config.yaml
arch: "efficientnet"
model: "image embedding model"
dataset: "telescope images of galaxies (Galaxy Zoo DECaLS)"
train_examples: 22083
image_size: 32
crop_scale_min: 1
horizontal_flip: true
translate: 0.06
color_jitter: 0.2
targets: ["shape"]
num_classes: 3
embedding_dim: 64
norm: "batchnorm"
activation: "relu"
channel_attention: "se"
depths: [3, 6, 6]
kernel_size: 3
stem: "single"
expansion: 6
widths: [40, 80, 160]
am_softmax_margin: 0.3
am_softmax_scale: 16
init: "orthogonal"
residual_init: "none"
optimizer: "soap"
beta2: 0.95
lr: 0.0034
beta1: 0.95
shampoo_beta: 0.95
eps: 1e-08
precondition_frequency: 50
max_precond_dim: 512
merge_dims: true
one_sided: true
adamw_lr_other_params: 0.00072
grad_clip: 5.0
steps: 8600
batch_size: 128
epochs: 49.8
lr_schedule: "cosine"
final_lr_fraction: 0.05
warmup_steps: 250
weight_decay: 0.0
adamw_weight_decay_other_params: 0.05
Rows from block 4, named by matrix and row number. Each number is 128 + 24 x the weight over the matrix's rms, rounded and kept within 0 to 255. All counts start at 0. Numbers have three digits each.
# convs2: project pointwise conv (model.blocks.4.convs.2.weight, 80x480x1x1), inputs 0-95
convs2.0:111117117125098109118117154144146106145145145142117147102146132102086153132119103106103162150109152114140123131113164147133127144165159127125112123116115115123114107100104141099116142137171143111169139146092136109126093108103117106133087102107146159131101149115100123126117129123148095133
convs2.1:092108063158120095135100121107138092116130117131143133092108154134118136128149141129118086133065138129122133119117156149117115127134121137101146122082122161148116120100105144125114196112117126111105112132111088136136097139112146117127153122100130135139117150110145132143097114136104127113
convs2.2:101121123122115113120099157123134116107125085133116140117150151105127106132113115114164148139119166123124119098136122144105107128127132099102101134083134128122179108062106111104140126142144136119125140143136164152138087125088113102135083079144119152103142174098090103124070145136107100096
convs2.3:074148122115128099097121079129121136176118117093138175141145133133149155144136154117136166170139114145139118088100092115191178090150150094121133098122127127134151162122101142121161130153130129141160129122108148174149145125086116138104116130138104121088097117130116157121094107088109135102
convs2.4:119121077118119136146118139160110128154113111083136161145130135139140097104131147098078144099164125120135123148083091124153106136149086093146109109122097098134131145113128116166131123119139157114152144109141110139121117134075114105109122089130157135156039137112154116106122108098157123143
convs2.5:107144102153147119120103185107100107118197125154125140137119162119112134147164086133105102137099126178146138149157126093055082139121093128138115132104098133140177142117139101109159165064137133142087162143129131126133108168109144110112100143098097105087129123137123147137181179095116113121
convs2.6:117140134158162129115144131112132162129137111137101137144135140091151101138138146148131121120136102148105165109134144179174142124104140112114124127100138161119092092106140090192169173158157121108169113143171125115144141143132155144095189115172099121121151119153149158152148126164133136109
convs2.7:092124128115127087129096126151149141100105095127146092161110115106119126106121109145154139137120117098125110100130110115152135161081127146099101137153099094102138093119084143140117106141122116123170141135096131107116126127108138152141142097155124101113151124126113117116158130134140083138
convs2.8:076108133086123088108101115088107119159118120160108150112152113080125114086104104150123124144159102099118095085123116099127119119118096144104134084067096092108158124128107130117119121140122100123101129098117111133115154132089103110122133130153134104157134149139061122127141165140091099109
convs2.9:120144135151143104119122121149074158112087109143124174154073075118149104116094138148161103102147152121170094141111131129149139103123135153106155141161130099138126132121115153153133104113086122135149127129119118124165158141137169158109139166168139107126150113183139142158110152131120119122
convs2.10:140119141119140135124124144105144123108125141124129178126124131122135147148123161112149142138141101113140133178159151143147163139189135137105135117167105108165105138130164126141108158136117123193119125159117138100126125132141101136142118147119131141181124152136159140130136120138144108118
convs2.11:091112113111098110114128121165105110168111161140094136168075091102130094086125092151140115129214153107158151139123102093077153117175143089086131135114129127141097153132111138160118145112164091144106142100092152121146134079101097120102115100117098148162103120101125106135082100058124128139
convs2.12:104126126129108121096132151139086117133153120119116133143106135151148120147117124135130151070129153128136128117105108113103080099137112125103171112134138095114063099098149182072132107112127129125136143166119140093140095146104123178137121116113137156148110106119135140133130142135169138144
convs2.13:148156152118143139150164149141118129161156161149101141121135132170122110125130136135147106117147100180111165108137107145117093127126143151150171125129136146139130114122147132087169143142143146125167145138179133120093121184134185135136130119115147164074169149148130163176142161119111158114
convs2.14:134103172121148143136134139147140109098110080108185135135134133124124102115189139112140093150151122128125130190095157175093159129136175118171128146162092110106112112150136114160088150131141133134101108142139129135149101105132094122131129106138163138116135103138106125134134110151130106110
convs2.15:100097103158128128095127134111128115177179099124115138114131154105147109121080123092148105143130138114173127124120124101097130086165100122124128102124126122082156153112126128164113150123155138120123108103133150167094098117139127159130087105154113111127125124146091121095135063161101108098
convs2.16:151107103138121098109129126156163126121120138114129115133119154111131112126143120085113153100094126132123135132133141101135115126108066107127136132145131131116132121147115175104110123129134130075100098115127148109098099117133119143134151088135092131143140121150119099126143115105094131119
convs2.17:112162167093167120111141097141129142095104124126139085154110100113145110079101075176139127140147085142119071111130104132103042150078119112098095177114154136153091101116104121136135068109128108112113123140156136065131133095091138147117127113144096112068161145121108141100109115102096116105
convs2.18:139124113113145157172124158132168128137151087129124139153142113122130121127150079107093121088165176124127145122157169104096113158127141139144110141145117123141123127103147091115154154156127129083121099100157110109145126144172132118117159133135130118150112142138167129134137124175130142100
convs2.19:110150125136132127113146127118155113166107096115074094080144125110131121130093076146147107133099109139158150087147103141132113134117106129136138158127096108109117125117151143130127124115098135125149103102153148095143124133114154138118173134100123108131137112112120125149123097130153134101
convs2.20:149139124156097107127115101075139106108149133133128108083130146137158120180137142152128146123102126150136138117143148163149106117154113165132134110134137132131153147127132106108122096135121135138125105134145165112175093101122102157117152135155109166138132145109131154134087124120134157152
convs2.21:108145151082167171084154090173119123072105126136073173102090132162135113125132162173093114162117054172119098125114140096132102112119125098145143122117185151114084163147128150138132093125116134155125145126171151107130133140135166134103148153153138080148189134112153160109132160118099168124
convs2.22:114112131103131128129106105108142130163159115158123169159118135133137132141134130128133091116143104128141123097157140130140154139146149106147154121114104112132145152086115129147111175146103116127151136142141122155130147148124137124136129138096157166128181151148118098117148136117134118122
convs2.23:169179173176120150125146109134113150170068145130134100136154136156151126172141166165129113129100117134166144150136122130088156155122100104159117161163174136141154157152127098155153128098121178133101095133129140184136071151141173158145161159132123138115183101158137145143134136134162154161
convs2.24:140167122138159141161143115098120168137140107103099110109114159177154146109164128151136161095141065225122164137126039117134106140196142163114125156114172164110118152137137137150190131157139135093123132110136185134157111183080191143128143142156121123118168157147134158175173128131154173145
convs2.25:115109150142117147146128119091112135117110131094099125135124133107133062157112151147122150067165148114098136125143118092135160150120104135147116103150122129102145150144086156130101105136141153099110127125104129137134111136119134120131140076130116142136134084128103153105166155119130103162
convs2.26:099071151133098136094107135143158138174129151161150126166071105105130103076163114096182106155192117105088082139122122128089102115177133086087102125166158103081061091101131162130096115146167121160093104157105140114131098077154118146122106152199121154150112124163131111109094103112105119079
convs2.27:100133139153162075141119129088139118096076141104159148143152132139130125121149096107127129131090137147151114125126118162134118119109134093094132145086127138161113136156081154082117122157104156153150136132124120114170170114130131127085148141106131134135187126155181138117136119123132127100
convs2.28:150140182152186141117152097086134114138128161159172096134107113122135106157121139174142127150098088173163115138154141167074118121100143147169098145142167182134118144164145165112130060118124100129143105141147144103135202115167105158166149164114120134101163153151170121117140132133125122147
convs2.29:171125147155127140121164143151136151126122140145111123101102110183146086126142151109073151123140143164112177150153133145094111121155151140136106103114150149124127094125138111146177151169126099130144126175149119104129151108096135150158085142121148139159125137171120200144134150129115177097
convs2.30:151144130143135118115144119127103139166116136113126124112159087139128152120105122149110152074135136126160130099142104148162144112132139100131120104162126137140097175097099127122144102116114122137165092132142107138136138149091115143112123108140109146109130149119118132128141148096121122140
convs2.31:106102124180101144141113154121118130115123153165123097143162106101128129157103114121140118152142140131147137166110152141130080121129129146121114163150109159142165098113147139113107086140136125128067107124098131157106134138160139123133167164116125129119136126112173118128160126171150117122
convs2.32:122132117121119150088120114175092126132123143086121145150114154126132151138138167098083130114089141131116135152088155124158181085107120160152126147144101138122097114122155124139108119167135145125098141103099143189137104113092120124132105134164086093119077124155119129108137085146157106123
convs2.33:092111117108130152108068147146126121104161090118135105135106111115120147055135057092133105122183110122182099139117139173106093143134118126148092102101109109194096149166113145109123089160129135113149108142159120078149152090112079111120093092119112132162120145070136124081114095168194095164
convs2.34:110119132128123117114115097122144135119161097135100141134142136127131149128166122124132111127103133143131118116158109148117114131099144167128134125116124147139099115107113154075119121150141092054129135149115163109119114117091149147088108116115141142142143105101122111144147135141131124108
convs2.69:123143098126144132134141143156108107084101129155128125141140128141152145075111111128146157128179155151118123112164149136149132107125144148131103106126125106131147100114119140104155096103144098127130114128095149120134114092138097145110135152134100146143107156135151179094064123128135146111
convs2.70:150109128122104110182121105134164073107135128147163148127111100106100124109102144076152173102118105167107121083131101131173119152114161139141151144134166129131134068135155150076102124159125173160241131130104136140127074129132153129093086190100171111093124151106112123156153143077124108118
convs2.71:073134114093141109099111117135170126145158149143089127126129130124140120131118089121167111129107138118137130139125107129118105129151131110045121099120102101138114134109102134118127125140144120105131143141117112125113203137141139139090112084106128153121170120141095124125169084147099131120
convs2.72:112105127107149118124140126110114098132141148122142089143146118122102121117110132089121113124138126112081118121116090135107111098112131111106108100119133141123142089134117118096117137102133124145132121144122129120089108116106101106088121119146129125116144130074109121108104134081116081083
convs2.73:109127080128119121126085090131154098112118151125134035125118119082104123146126084104108092078141112131209134088144089164134143162071101101149108143126144123216139124124117182119115061149144112094133114107140107128130062092119111150130113073110133109078097131128089141099154115112168117186
convs2.74:139151127159116137105113075127176135103143117153134157116085115118139065107126107155184102132159084151165163116143126098104130139122111096139162125156165106189172142153146116107152100187145092146144106110142129114146121172125178123141137110120145118103080147095130147181134168151098126119
convs2.75:158150192175123150150170102131125165137169130153162126163109147147133101174143161157117100117162154133089164190119132106118147124136138161174134154183145151109100100199148114147129164125130153104120144121169118099101113125126127158120130153122148147127079116149126101143122129113113174093
convs2.76:132129148152147124134136113118227148094138127131170157117101123090139125122132122158119111117117081127127138145100123098157091176080118156085146143121134154105085114163126105139114119162131092116090083129148128114111149125129140133085123137164159120115155121147136112135133118138087129127
convs2.77:153127079115103121150110124136114153138109108152114112108150162135153124173159149106125159096125141142131134143119132104095089108134071120113142107093145132159169130131109126126141124148158184148068131107108161113131129143128150135096118140118100120101111097115134120148098127106168115099
convs2.78:123113137095098103139117144151115166171116148121126118164127111128103128156182143126131103111125147126139090164122130138123157155102157182172126118159131126167147162110117134156143119128108114116092161155139118114142109156116111126118101142139142133147147126131142136149121110132168103137
convs2.79:127136135121151126119122096130151118083177194134120136136107123150129104149121118130143110111168114122135147104158132108110135124123141130155128078106164120158152144173119112126142122124155079160113159150137133117136157100105122101111114159109162130166142184135149146111145135116121124122