{
  "crop_scale_min": 1,
  "one_sided": true,
  "epochs": 49.8
}
Rows from block 8, named by matrix and row number. Each number is 128 + 32 x the weight over its row's rms, rounded and kept within 0 to 255. All counts start at 0. After the name is the row's rms in percent of the matrix's.
# convs2: project pointwise conv (model.blocks.8.convs.2.weight, 80x480x1x1), inputs 216-269
convs2.0 091 [217 180 106 158 112 125 145 139  89 156  93 100 151 129 116 101 124  97 159 155 136 157  99 130 149 154 122 106 112 140 117 142 161 141 105 102 143 174 223  96 140 144 106 159 127 140 142  98 137 102 185  87 138 112]
convs2.1 110 [128 127 144 103 165 109 127 188 203 130 102 179 114 125 136 145 159 122 137 189 185 172  89 147 129 137 121 131 161 111 121 149 135 146 129 110 109 142 106 139 121 144 147 161 164 124 133 140  91 179 149 115 149 187]
convs2.2 100 [122  96 118  44  79 104 138  97 107 135 118  58 121 119 112  73 133 134 157 154 112 138 124 107 155 108 100 104 106  94 132  74  53 118 114 101 115 164 150  66  78 134  73 109  76 160 167 181 158  64 111  97 151  63]
convs2.3 107 [144 145 105  98  62 144 127 109  60 142 160  66  54 126  70 123 178 147  75  89 112 118 113  81 106 101 112  86 152  82 118 118 100 119 115 108 142  99 142  91 110  98  85  89  64 111 203  44 158 105  81 102  98  74]
convs2.4 097 [139 115 122 158 154 104 106 142 107 140 136 188 119 109 201  90 119 111 145 156 127 147  81 117 152 151 129 120 119 129 160 126 133 126  98 110  98 108 111 198 170 146 207 131 182 100 106 168  98 151 146  78 170 179]
convs2.5 092 [ 78 155 154  98  66 126 172 127 161 103 164 108 144 131 114  80 148 198 115  75 138 137 155  50 164 134 113 152 153 148 109 130 105 157 118 101 136 123  73 118 117 139  89  89  67 155 134 143 144 120 121 239 134  79]
convs2.6 109 [157  55 141  81 112 139  87 106 128 146 108 106 118 128 106  94 125 131 120 125  82 145 106 175 126 101  88  77   1 127 140 115 110 138 131 117 104 151  80 112  68 126  64  93 110 143 159 111 163 128 115  64 130 103]
convs2.7 088 [170 205 178 103  94 127 142 129 117 109 151 157  77 103 142 154 138 123  81 123 145 115 145 141 130 104 112 123 194 153 179  97 136 116 113 136 138 125  41 103 124  85 111 129 109 111 113  57  89  78 108 104 109 104]
convs2.8 097 [ 77 178 133 125 138 106 104 122  84 105 139 125 151 121 118  43 109 162 120 162 122  97  43 111  95 106 123 108  99 140  40 125 116  99 152 125 134 117 149 107 127 126 121  99 132  77 195 134  81  43  77 115 117 131]
convs2.9 126 [142 192 146  47  87 154 113 107 171 153 139 112 107 130 115 157 121 131  96 110 146  97 141 110  77 143 125  92 117 158 160  83 118 131 123 151 132 101  98 132 127  80 123  82  76  75 133 102  96 101  80 143 100  90]
convs2.10 082 [ 82 124 160 132 153 146 175 111 121  93 136 152 137 126 129 181 175 105 124  76 131 166 147 128 137 141 110 106 118 112 106  94 120 143 147  90  98 144 136 139 139 121 120 148 144 142 150 163 201 138 151 125 148 117]
convs2.11 100 [ 87 127 138 192 166 126  96 107 139 122 156 154 121 123 142 129 120 120 183 113 205 209 129 172 114 131 145 157 140 108  97 163 118 124 143 148 122 156 138 140 186 191 160 189 177 131  70 137 141 120 155 142 136 148]
convs2.12 099 [161 142  79 101 101 161 152  94 194 139  58 117 124 131  92  94 120 155 120  73 166 132 117 117 124 118 151 120 169 158 113  97 100 116 134 134 140 104 123 107 123 124  58 102  69 143  98 115 129 133 127 157  50  79]
convs2.13 095 [123 113 139 111  73 129 115  77 149 130 115  83  93 118 133 135 121 109 121  55 145 133 100  98 166 151 120 130 114 140 115 135 128 195 155 140 131 143  79  77 130 142 132 124 101  94 130 116 129 104 121 144 157  78]
convs2.14 095 [158 140 131 170 158 148  95 156 126 155 171 140 107 134 142 114 127 166 145 176 139 161 132 196 139 153 105 124  88 153 139 132  87 112  82 100 130 134 114 118 141 176 191 168 150 172 119 163 154 168 186 115 134 148]
convs2.15 093 [164 129 160 161 132 147 169  96 129 149 185 152 118  90 135 130 159 110 100 119 161 139 110 114 102 124 117 123 142 156  97 108 109 103 178 154 176 140 178 154 169 120 213 160 150 138 179 146 135 118 126 140 121 153]
convs2.16 106 [101 131 162 184 163 112 164 151 139 141 155 216 137 107 180 142 149 129 132 150  83 146 199 145 143 142 127 136 161 111 141 106 160 124 130 122 112 138 168 212 139 159 196 157 162 128 186 116 119 130 165 117 118 170]
convs2.17 089 [164 144 118 142 131 134 106  78 165 118  96 117 113 144 121 110 109 134  71 106 105  99  98 117 142 145 174 158 197 143 173  86 142 126 125 131 180 121 152 149 162  74  90  94 106 103  79  38  33 124 110 157 129 133]
convs2.18 093 [141 132 115 140 127 122 102  27 135 105  86 113 129 104 148 149 110 182 134 149 158 113 164 100 145  83 106 137  92 116  49 119 168 125 102  98  54 132 140 124 110 155 166  92 135 132  57 165 125  67 149 148 146 116]
convs2.19 095 [132 143 103 121  56 120  79  75 230 106 115 130  99 110 133 132 139 175  72 193  86 157 117 150 125 143 117 129 143 128 122 125 142 129 143 142 109 154  81  97 129 114 160 111  83 143 149 152 151 137  98 135 136  87]
convs2.20 104 [103 140 129 173 200 148  93 203 113 115 128 168 163 116 140 141 110 173 153 129 115 122 104 151 148 122 113 129 149 165  99 137 165 127 132 139  98 125 136 197 118 145 192 161 192 152 108  95 130 187 172  96 145 179]
convs2.21 096 [147 122 148 163 139 159 155 108 121 122 102 168 176 125 155 165 115 112 142 203 137 140 170 169  83 117 137 121 113 140 128 130 187 172 142 145 132 136 146 152 111 147 139 201 141  75  83  87 103 173 147 120 165 152]
convs2.22 093 [ 61 155 152  92 104 125 129 162 111 141 136 127 115 140  92 143 128 135 157 181 124 143 107 135 168 165 159 160 128 116  89 154  96 114 100 133 114 172 143  90 155 126  94 156 117 114 165 160 154 176 109 107 153 103]
convs2.23 085 [106  55  66  92 128 118  78 165 131 163 111  89 140  89 147 137  85 129 118 103 102 142  84 174 143 114  51 103 187 116  74 121  52 179 116 103 137 111  74 101 150 124 162  79 133 140 125 118 123 177 126  76 153 127]
convs2.24 110 [121 138 125 158 123 117 152  84 115  95 146 126 114 149 118 113 121 136 166 129 155 128 122 154 103 111 164 132 160 116  89  80 124 100 105 133 133 152 214 111 136 113 156 104 117 151 178  71 156 122  94 104 103 120]
convs2.25 106 [182 121  89  84  78 152 140 211 131 130 127  53 130 122  78 153  97 108 121 160 106  88 126 132 110 128 115 123 144 167 154 135 108 178 122  88 179 100 153  83 118  89  69 121  72 145 131 128 177 116 120 115 106  81]
convs2.26 109 [124 101 134 131 150 131 132 156 157 115 140 160 121 102 162 109 119 138 101 120 139 144 107 201 110 133 133 139 138 155 154 132 167 134 157 153 107  84 101 171 101  88 153 109 146 126  69  81  46 154 141 119 205 173]
convs2.27 104 [129  84 136 154 140 116  80 154 104 106 144 140 142 145 111 123 160 120 171 124 109 145 104 130 173 160 154 168 100 145 102 171 136 171 131 117 156 147 149 120 134 152 172 178 128 151  26 141 114 150 141 139 108 142]
convs2.28 093 [191  82 153 169 143 148 137 180 137 126 109 162 141  93 124 135 119 155 160 122 118 100 158 139 161 139  91 115 151 160 110 139  68 119  99 160 132 101 169 150 156 169 135 165 141 138  85 204 132 151 161 152 167 182]
convs2.29 106 [119 148 129 147 170 140 121  78  94 116 195 188 121 173 166 113 127 117 167 151 149 142 193  90 161 106 207 142  93 125  99 161 109 102 140 121 160 162 144 147  75 166 157  99 166 131 157 115 139 146 145 167 160 161]
convs2.30 097 [147 206 156  85  82 114 135 136 126 147 107  81 120 135  92 144 140 103 113 108  74 172  69 127 108 123 132 156 144 120 175 112 113 139 129 146 118 140 110  86 153  79  93  69  82 122 216 171  97  75 132 110 108  78]
convs2.31 084 [120  97  92 120 144 128 135 141 117 145 141 131 146 101 114 106 119 130  96 109 155  79  86 125 150 151 108 168 170 111 109 148 105 149 116 143 135 100 108 149 133 113 127 157 152 150  83 126  78 151 114  94 127 151]
convs2.32 100 [221 255 157 122  68  93 102 149 144 102 146  95 135 166 120 127 129 146 105  41  72 114 197 147 124 137 141 169 165  94 164  64 178 136 146 119 133 133 159 103 161 133 145  91  85  97 109  81 152 100 104 122  97  79]
convs2.33 106 [146  95 114 110 128 144 169  98 106 149 120 117 145 169 120 131 113 140 172 149 141 110 168 154 128 139 130 140 100 129 163  90  97 170 105 127 163 121 118 122 159 124 132 107 121 125 105  80 120 120 109 136  99 110]
convs2.34 088 [112 142 152  97  63  87 105 110 178 102 123 117 112 144 120  43 139 176 118 169 127 135 128 156 158 129 121 137 185 122 116 150 152 126 125 125 151 169  87  70 128 133 116 106  73 136  88  79 104 104 103 171 107  70]
convs2.35 104 [109  92 126 110 176 145 104 152 117 135 109 180 118 126 166 140 133  68 148  90  66 147  76 142 166 121 135 136  77 138 138 154 166 124 123 110 129 160 134 194 122 114 138 174 185 150 110  99 123 207 131 131 126 169]
convs2.36 105 [ 98 103 165 133 145 122 173 100  83  95 104 168 172 117 188  96 147 145 172 171 142 175  98 101 181 110 139 184  87 115 138 210 140 116 166 136 116 148 128 136 154 168 139 168 169 131 140 168 138 118 138 115 137 179]
convs2.37 090 [138 119 138 117  62 145 155  78 135 128 146 128 128 131 127 180 125 121 157 121 135 122 174 108 144 136 107 128 120 119 189 103 158 142 143 137 150 173 153 105  88 138 126  91  84 232 100 132 255  79 110 174 153  81]
convs2.38 101 [110  89 151 148 165 105 139 126  96  88 196 190 125 102 204  95 141 116 141 121 118 173 140 149 136  78 136 122 134 124 148 142 131 128 139 132 113 142 169 193  98 144 130 139 209 127 169 108 142  93 134  74 106 206]
convs2.39 106 [101  90 159 175 185 115 122 122 127 122  78 163 138  83 143 157 210 142 166 176 201 138 101  81 196 160 132  80 105 143  65 131 142 167 176 135 120 142 128 166  89 123 139 129 179 101  87 141 105 153 186 129 176 189]
convs2.40 095 [140 110 109 107 115 123 152  97 142 125 113  78 165 150  80  81 157 171 100  95 160 102  61 131  58 120 120 161 201 119  84  94 101 179 102 129 128  92 136  91 154 102 121  77 130  89 150 174  80 126 114 100 118 106]
convs2.41 101 [170  45 122 139 137 135 135 146 163 109  64 137 120 133 149 157  95 126 176 105 106 146 118 106 159 153 138 144 190  86 155 184 143 204 105 134 153 129 120 144 128 180 153 185 139 177  91 179  69 140 181 136 148 185]
convs2.42 094 [123 100 132 185 143 128  50 174 122 141 145 142  88 126 173 121 104 130 142 139  95 103  74 148 148 165 173 153 225 132 136 143 109 127 131 145 138 139 131 126 197 191 137 174 179  63 157 121 127 112 193  93 109 136]
convs2.43 104 [111 167 126 180 160 132 133 148  82 117 155 162  55 126 100  94 124 126 113  37 155  91 117 174 104 118 117 132  87 120 134  65 132 119 138 110 125  41  92 142 110  91 107  77 168 131 126 100 157 104 122 131 101 186]
convs2.44 082 [177 196  83 134 125 114  62  91 131 149 104  93 128 111  94 122 119 176 134 134  69  93 104 114 152 150  90  73  97 124 197 180 132 132 119 120 150 109 109  93 171 209 131 146 120 155 105 118 124 190 166  98 126 115]
convs2.45 114 [133 129 144 116 111 140 195  90 163 171 100  69 112 130 104 103 136 139 104 102 173 146  97  86 117 125 131 139 123 152 111 124  43 115 112 161 149 101  94  87 138  94 111 102  92  89 209 133  98  72 115 151 100 105]
convs2.46 122 [126 154 149 108  72 152 173  75 158 134 133  76 148 156 128 153  98 173 113  90 102 152 105  70  93 133 111 126 174 127  64  91 132 129 110 113 144 102 119  75 149 104 126 107  65  68 108 129 131  70  98 138 145  63]
convs2.47 091 [ 61 184 148 134 162 136 110 185 134 121 162 140 100  94 176 134 102  79 161 138 116 165 148 132 135 107 108 117  89 145  84 134 147  79 151 134 118 183 108 154 125 114 135 148 153 126 115 115 122 152 168 124 133 142]
convs2.48 081 [117 101 125 105 112 123  74 111 135 154 194 116 150 166  95 158 160  77 143 108  78  38  67 154 147 129 115  87 125 144  83 145 132 133 179 151 181  98 130 137 106 148  67  92 107 162 192 133 120  61 106 116 101 111]
convs2.49 097 [142 111 132 166 166 145 140  72 114 130 132 130 147 152 128 104  44 102 138 117 112 146  93 104 162 117 111 102 129 103 121 106 100  86 135 169 165 123 206 133  80  93 177 121 143 118 143 133 130  80 116 116 106 136]
convs2.50 107 [113 144 141 114  56 152 175  60 125 161 105  88 133 120  73 127 142  77 140 148 133 127 135 122 149 120 124 120  60 158 130 145  80 151 118 153 133 115 104  84 106 136  95  97  60 173 157 152  68  82  94 177 139  69]
convs2.51 114 [119  86 132 156  97 137 150 115 125 135 171 124 146 125 147 130 142 122 179 153 154 157 161 113 164 115 163 161 194 154 161 217 125 119 132 104 139 144 142 108 160 166 148 152  89 165  90  88  95 109 155 180  93 103]
convs2.52 093 [183  88 128 102 157 129 115 186 112 130 159 153 172  62 134  86 135  52 153 149  94 123 124 165 182 177 138 127 168 137 193 174 167 127 170 149  76 148 124 150 141 186 146 171 150 201 124 124  87 129 158  95 122 152]
convs2.53 093 [130  97  43 138 135 133 131 110 129 128  72 147 126 117  83  75 142  88 142 124  87 100  77 196 112 120 121 135 129 120 108 199  88 140 142 134 132 136  69 134 125 165 111 182 138  70  66  74 125 169 117 100 174 146]
convs2.54 122 [131 181  93  91  62 118 108  66  96 157 154  87 107 124 136  96 155 200 134 143  96 128 160  49 130  95 155 126 171 103 158 152 146 119 120 140 144 118 100  81 129 139  92 108  58 110  95  88  90  70  91 117 130  75]
convs2.55 096 [180 133 148  78 138  89 148 122 138 127 125 105 182 171 133  69 140  48 146  77  99 165 172 186 110 154  96 124 142 167 118 110 112 132 147 134 133 147 200 135 142 123 131 142 133 137 115 170 110 121 139 134 179 137]
convs2.56 095 [144 163 179 155  91 122 166 109 122 134 155 112 108 150 128  71 105 162 138 142 140 109 203  40 108 112 179 153 100 108  72 112 136 127  87 136 129 124 150  88 125  81 164 103  93  77  61 116 106 130 104 100 140  95]
convs2.57 106 [ 80 168 167  74 128 109 129 150  97 101 115 155 148 128 129 116  83  61  56  73 129  72  94  99 122 146 128 130  76  74  95  63 135 137 126 126 120  91 113 145 136 102 143  66 142  91  98  89 104 139 133 106 108 140]
convs2.58 089 [147 133  88 128 125 145 125 134  96 144 133 135 132 138 112 140 149  96 185 131 142 101 178 215 106 148 119 187 160 110 116 206 130 109 122 166 153 132 147 118 144 170  90 177 141 183  75  78 151  88 121 162 138 144]
convs2.59 114 [ 93 120  84  45 143 109 160  98 128  98 127  97 112 137  77 121 100 111  86 111  91  85  81 152  93 141 154 106 136 130  95  85 105  53 141 107 171 108 137 154 137  75  88  96 136  64 146  58 118 101  58 117 100 137]
convs2.60 091 [ 62 104  91  90  63 163 137 116 117 126 109  60 145 165  75  95  91 123  92 114 154  99 193 129 139 105 124 121 143 134 158  89 107 143 151 140 154 116 103  58 143 106  86 124  80 117 191 123 163 107  98 138 120  60]
convs2.61 110 [194 153  77 114  92 137  79 103 127 140  73  74 107 163  93 150  67 118  84 102 114 106 167  83 126 129 124 119 107 126 103 138  96 136 126 138 154  96 113  85 156 114 129  71  83 143 135 119 137 117 112 156  86 104]
convs2.62 097 [151 158 121 107 149  99  92 141 151 119  69 103 191  82 141  74 118 123 104 148 104 154 150 137  89 153 151 121   4 131 143 164 163 157 130 124 126  89 114 130 106 152 113 161 138 131 101  85  88 183 161 107 171 127]
convs2.63 094 [150 115 109 122 121 155 142 126 180  99 187 154 118 167 131  68 137 150 130 105 139 124 127  84 156 137 108 122 178 157 134  94 111 105 102 101 103 107 225 120 173 141 137 134 138 151  94 106  84 144 125 115 105 121]
convs2.64 104 [ 59 133  78 155 189 129 150 116 171 118 171 197 153 120 174 113 153 127 217 178 140 192 113 155 170 149 152 129 116  81 116 161 125 117 161  99  96 160 201 200 161 154 158 183 187 175 102 165 194 161 147 116 126 172]
convs2.65 094 [114 165 128  88  89 128 121 148 147 142 127 101 124 116 114 104  91  81  70 127 189 138 122 170 152 120 119  71 116 133  99  60  85 157 122 127 119 128 161  98 157  63  99  80 111  67 118  95 120 108 110 100 145  95]
convs2.66 094 [ 86 141 117  76  86 144 170  80 123 142 127  81 153 129 123 184  92  90 119 102  80 118 139  70 111 120 154 118  88 150 138 157 142 135 148 113 112  87  93 137  87  79  81  95 124 125 163  98 177  75  88 148 161 105]
convs2.67 101 [114 145 139  98 151 111 148 153 144 114 118 129 103  77 136 105 102 131 193 149 127 146 151  87 186 159 181 151 112 132 145 137 127 171 110  90 118 196 100  86 134 123 108 151 162 152 189 168 160 209 119 139 129 147]
convs2.68 094 [120 151 192 188 155 118 128 115  87  93 137 146 162 139 177 135 121  53 159 136 124 134 166 140 141 123 146 104 118 104 131 203 154 120 171 140 141 143 141 137 122 163 102 162 180 126 134  64 154 145 152  65 129 164]
convs2.69 089 [114  53 128 151 180 124 137  61 120 134 110 141 156 117  89 124 151  47 147  74 129  85 152 120 106 129 166 156 122 152  98 108 121 134 149 109 133 132 153 154 136 118 122 110 131  90 148  73  99  75  94 112 129 154]
convs2.70 100 [109 164 169 124 135 102 168 135  54 122 136 114 152  91 135 113 181  97 139 175 141 127 122 151 137 112 129 137 141 131 131 163 127  92 103 122  99 164 113 152 127 165  85 165 138  83 152  86 144 109 121  71 111 123]
convs2.71 096 [ 98 131 135 154  88 147  89  51 171 141 183 101 136 100 100 130 122 158  95 138 107  84 159  82 115 124  87 122  82 119  99 109 150 130 135 147 131  89 128 106 175 108 196  99  97  91  80 126 140  86 112 104 131  98]
convs2.72 120 [159  98 128 160 195 141  98 188 139 115 115 149 113 134 147 106 154 155 180 186 135 118 127 142 122 159 133 127 165 113 176 170 171 135 101 137 142 128 128 149 164 166 112 197 180 208 110 142 147 170 145 126 152 169]
convs2.73 096 [140 149 155 160 170 118 139 120  48 152 161 146 134 154 162 140 171 115 140 124 136 148 179 118 191 100 136 172 185 117 120 156  88 135 168 119 154 150 152 203 141 138 160 124 162 160 136  32 158 183 123 141 127 184]
convs2.74 093 [ 91  98 115 121  79 138 132 109  90 119  80  91  98  97 116 127 133  95 114  85 128 117 126 102 124 125 115  85 182 106 176 141 138 136 122 118 112 121   0  94  80  89  83  67  82 107  70  56  93 122 102 143 135  92]
convs2.75 111 [ 56 131 159 138 133 116  75  87  88 142 110 108 123  87 151 117 133 158 161 163 134 128 150 112 149 133 109 120  81 112 145 195 190 146  96 133 119 146  93 133  84 155 123 181 145 141 107 113 168 149 158  95 137 179]
convs2.76 113 [170 186 130 128 124 134 144 117 162 116 162 113 146 133  90  88 120 138  69 103  84  66 133 108 125 125 102 116  76 137 151  66  92  91  78 119 111  86 146 104 172  90 101  70 116  90 165 164  93  82 107 121 143 115]
convs2.77 115 [ 82 170  73  78  84 162 132 126 175 129 111  68 110 107  95 136 119 125  62 111 130  78 113  90 120 131 146 123 135 136 156  98 149 125 123 140 145  92 152  71 128  81 112  66  68 111 120 130 109 115 114 128 101  83]
convs2.78 099 [236 167 116 189 181 132 176 105  83 141 181 189 148 137 166 140 134 133 127 182 140 103 118 151 149 138 163 158  87 150 123 148 129 130 109 128  86 199 183 205 160 154 181 145 192 177 164 102 140 108 148 118 162 210]
convs2.79 091 [ 23  67 120  61  57 133 185  85  93 129  57  94 115 125 112 156 100  94 133 110 117  73 156 143 151  91 115 139 148 117 111  93 151 121 146 152 151 100  82 113 122  95  99  93  72 127 139 106 146 119  89 156 138 113]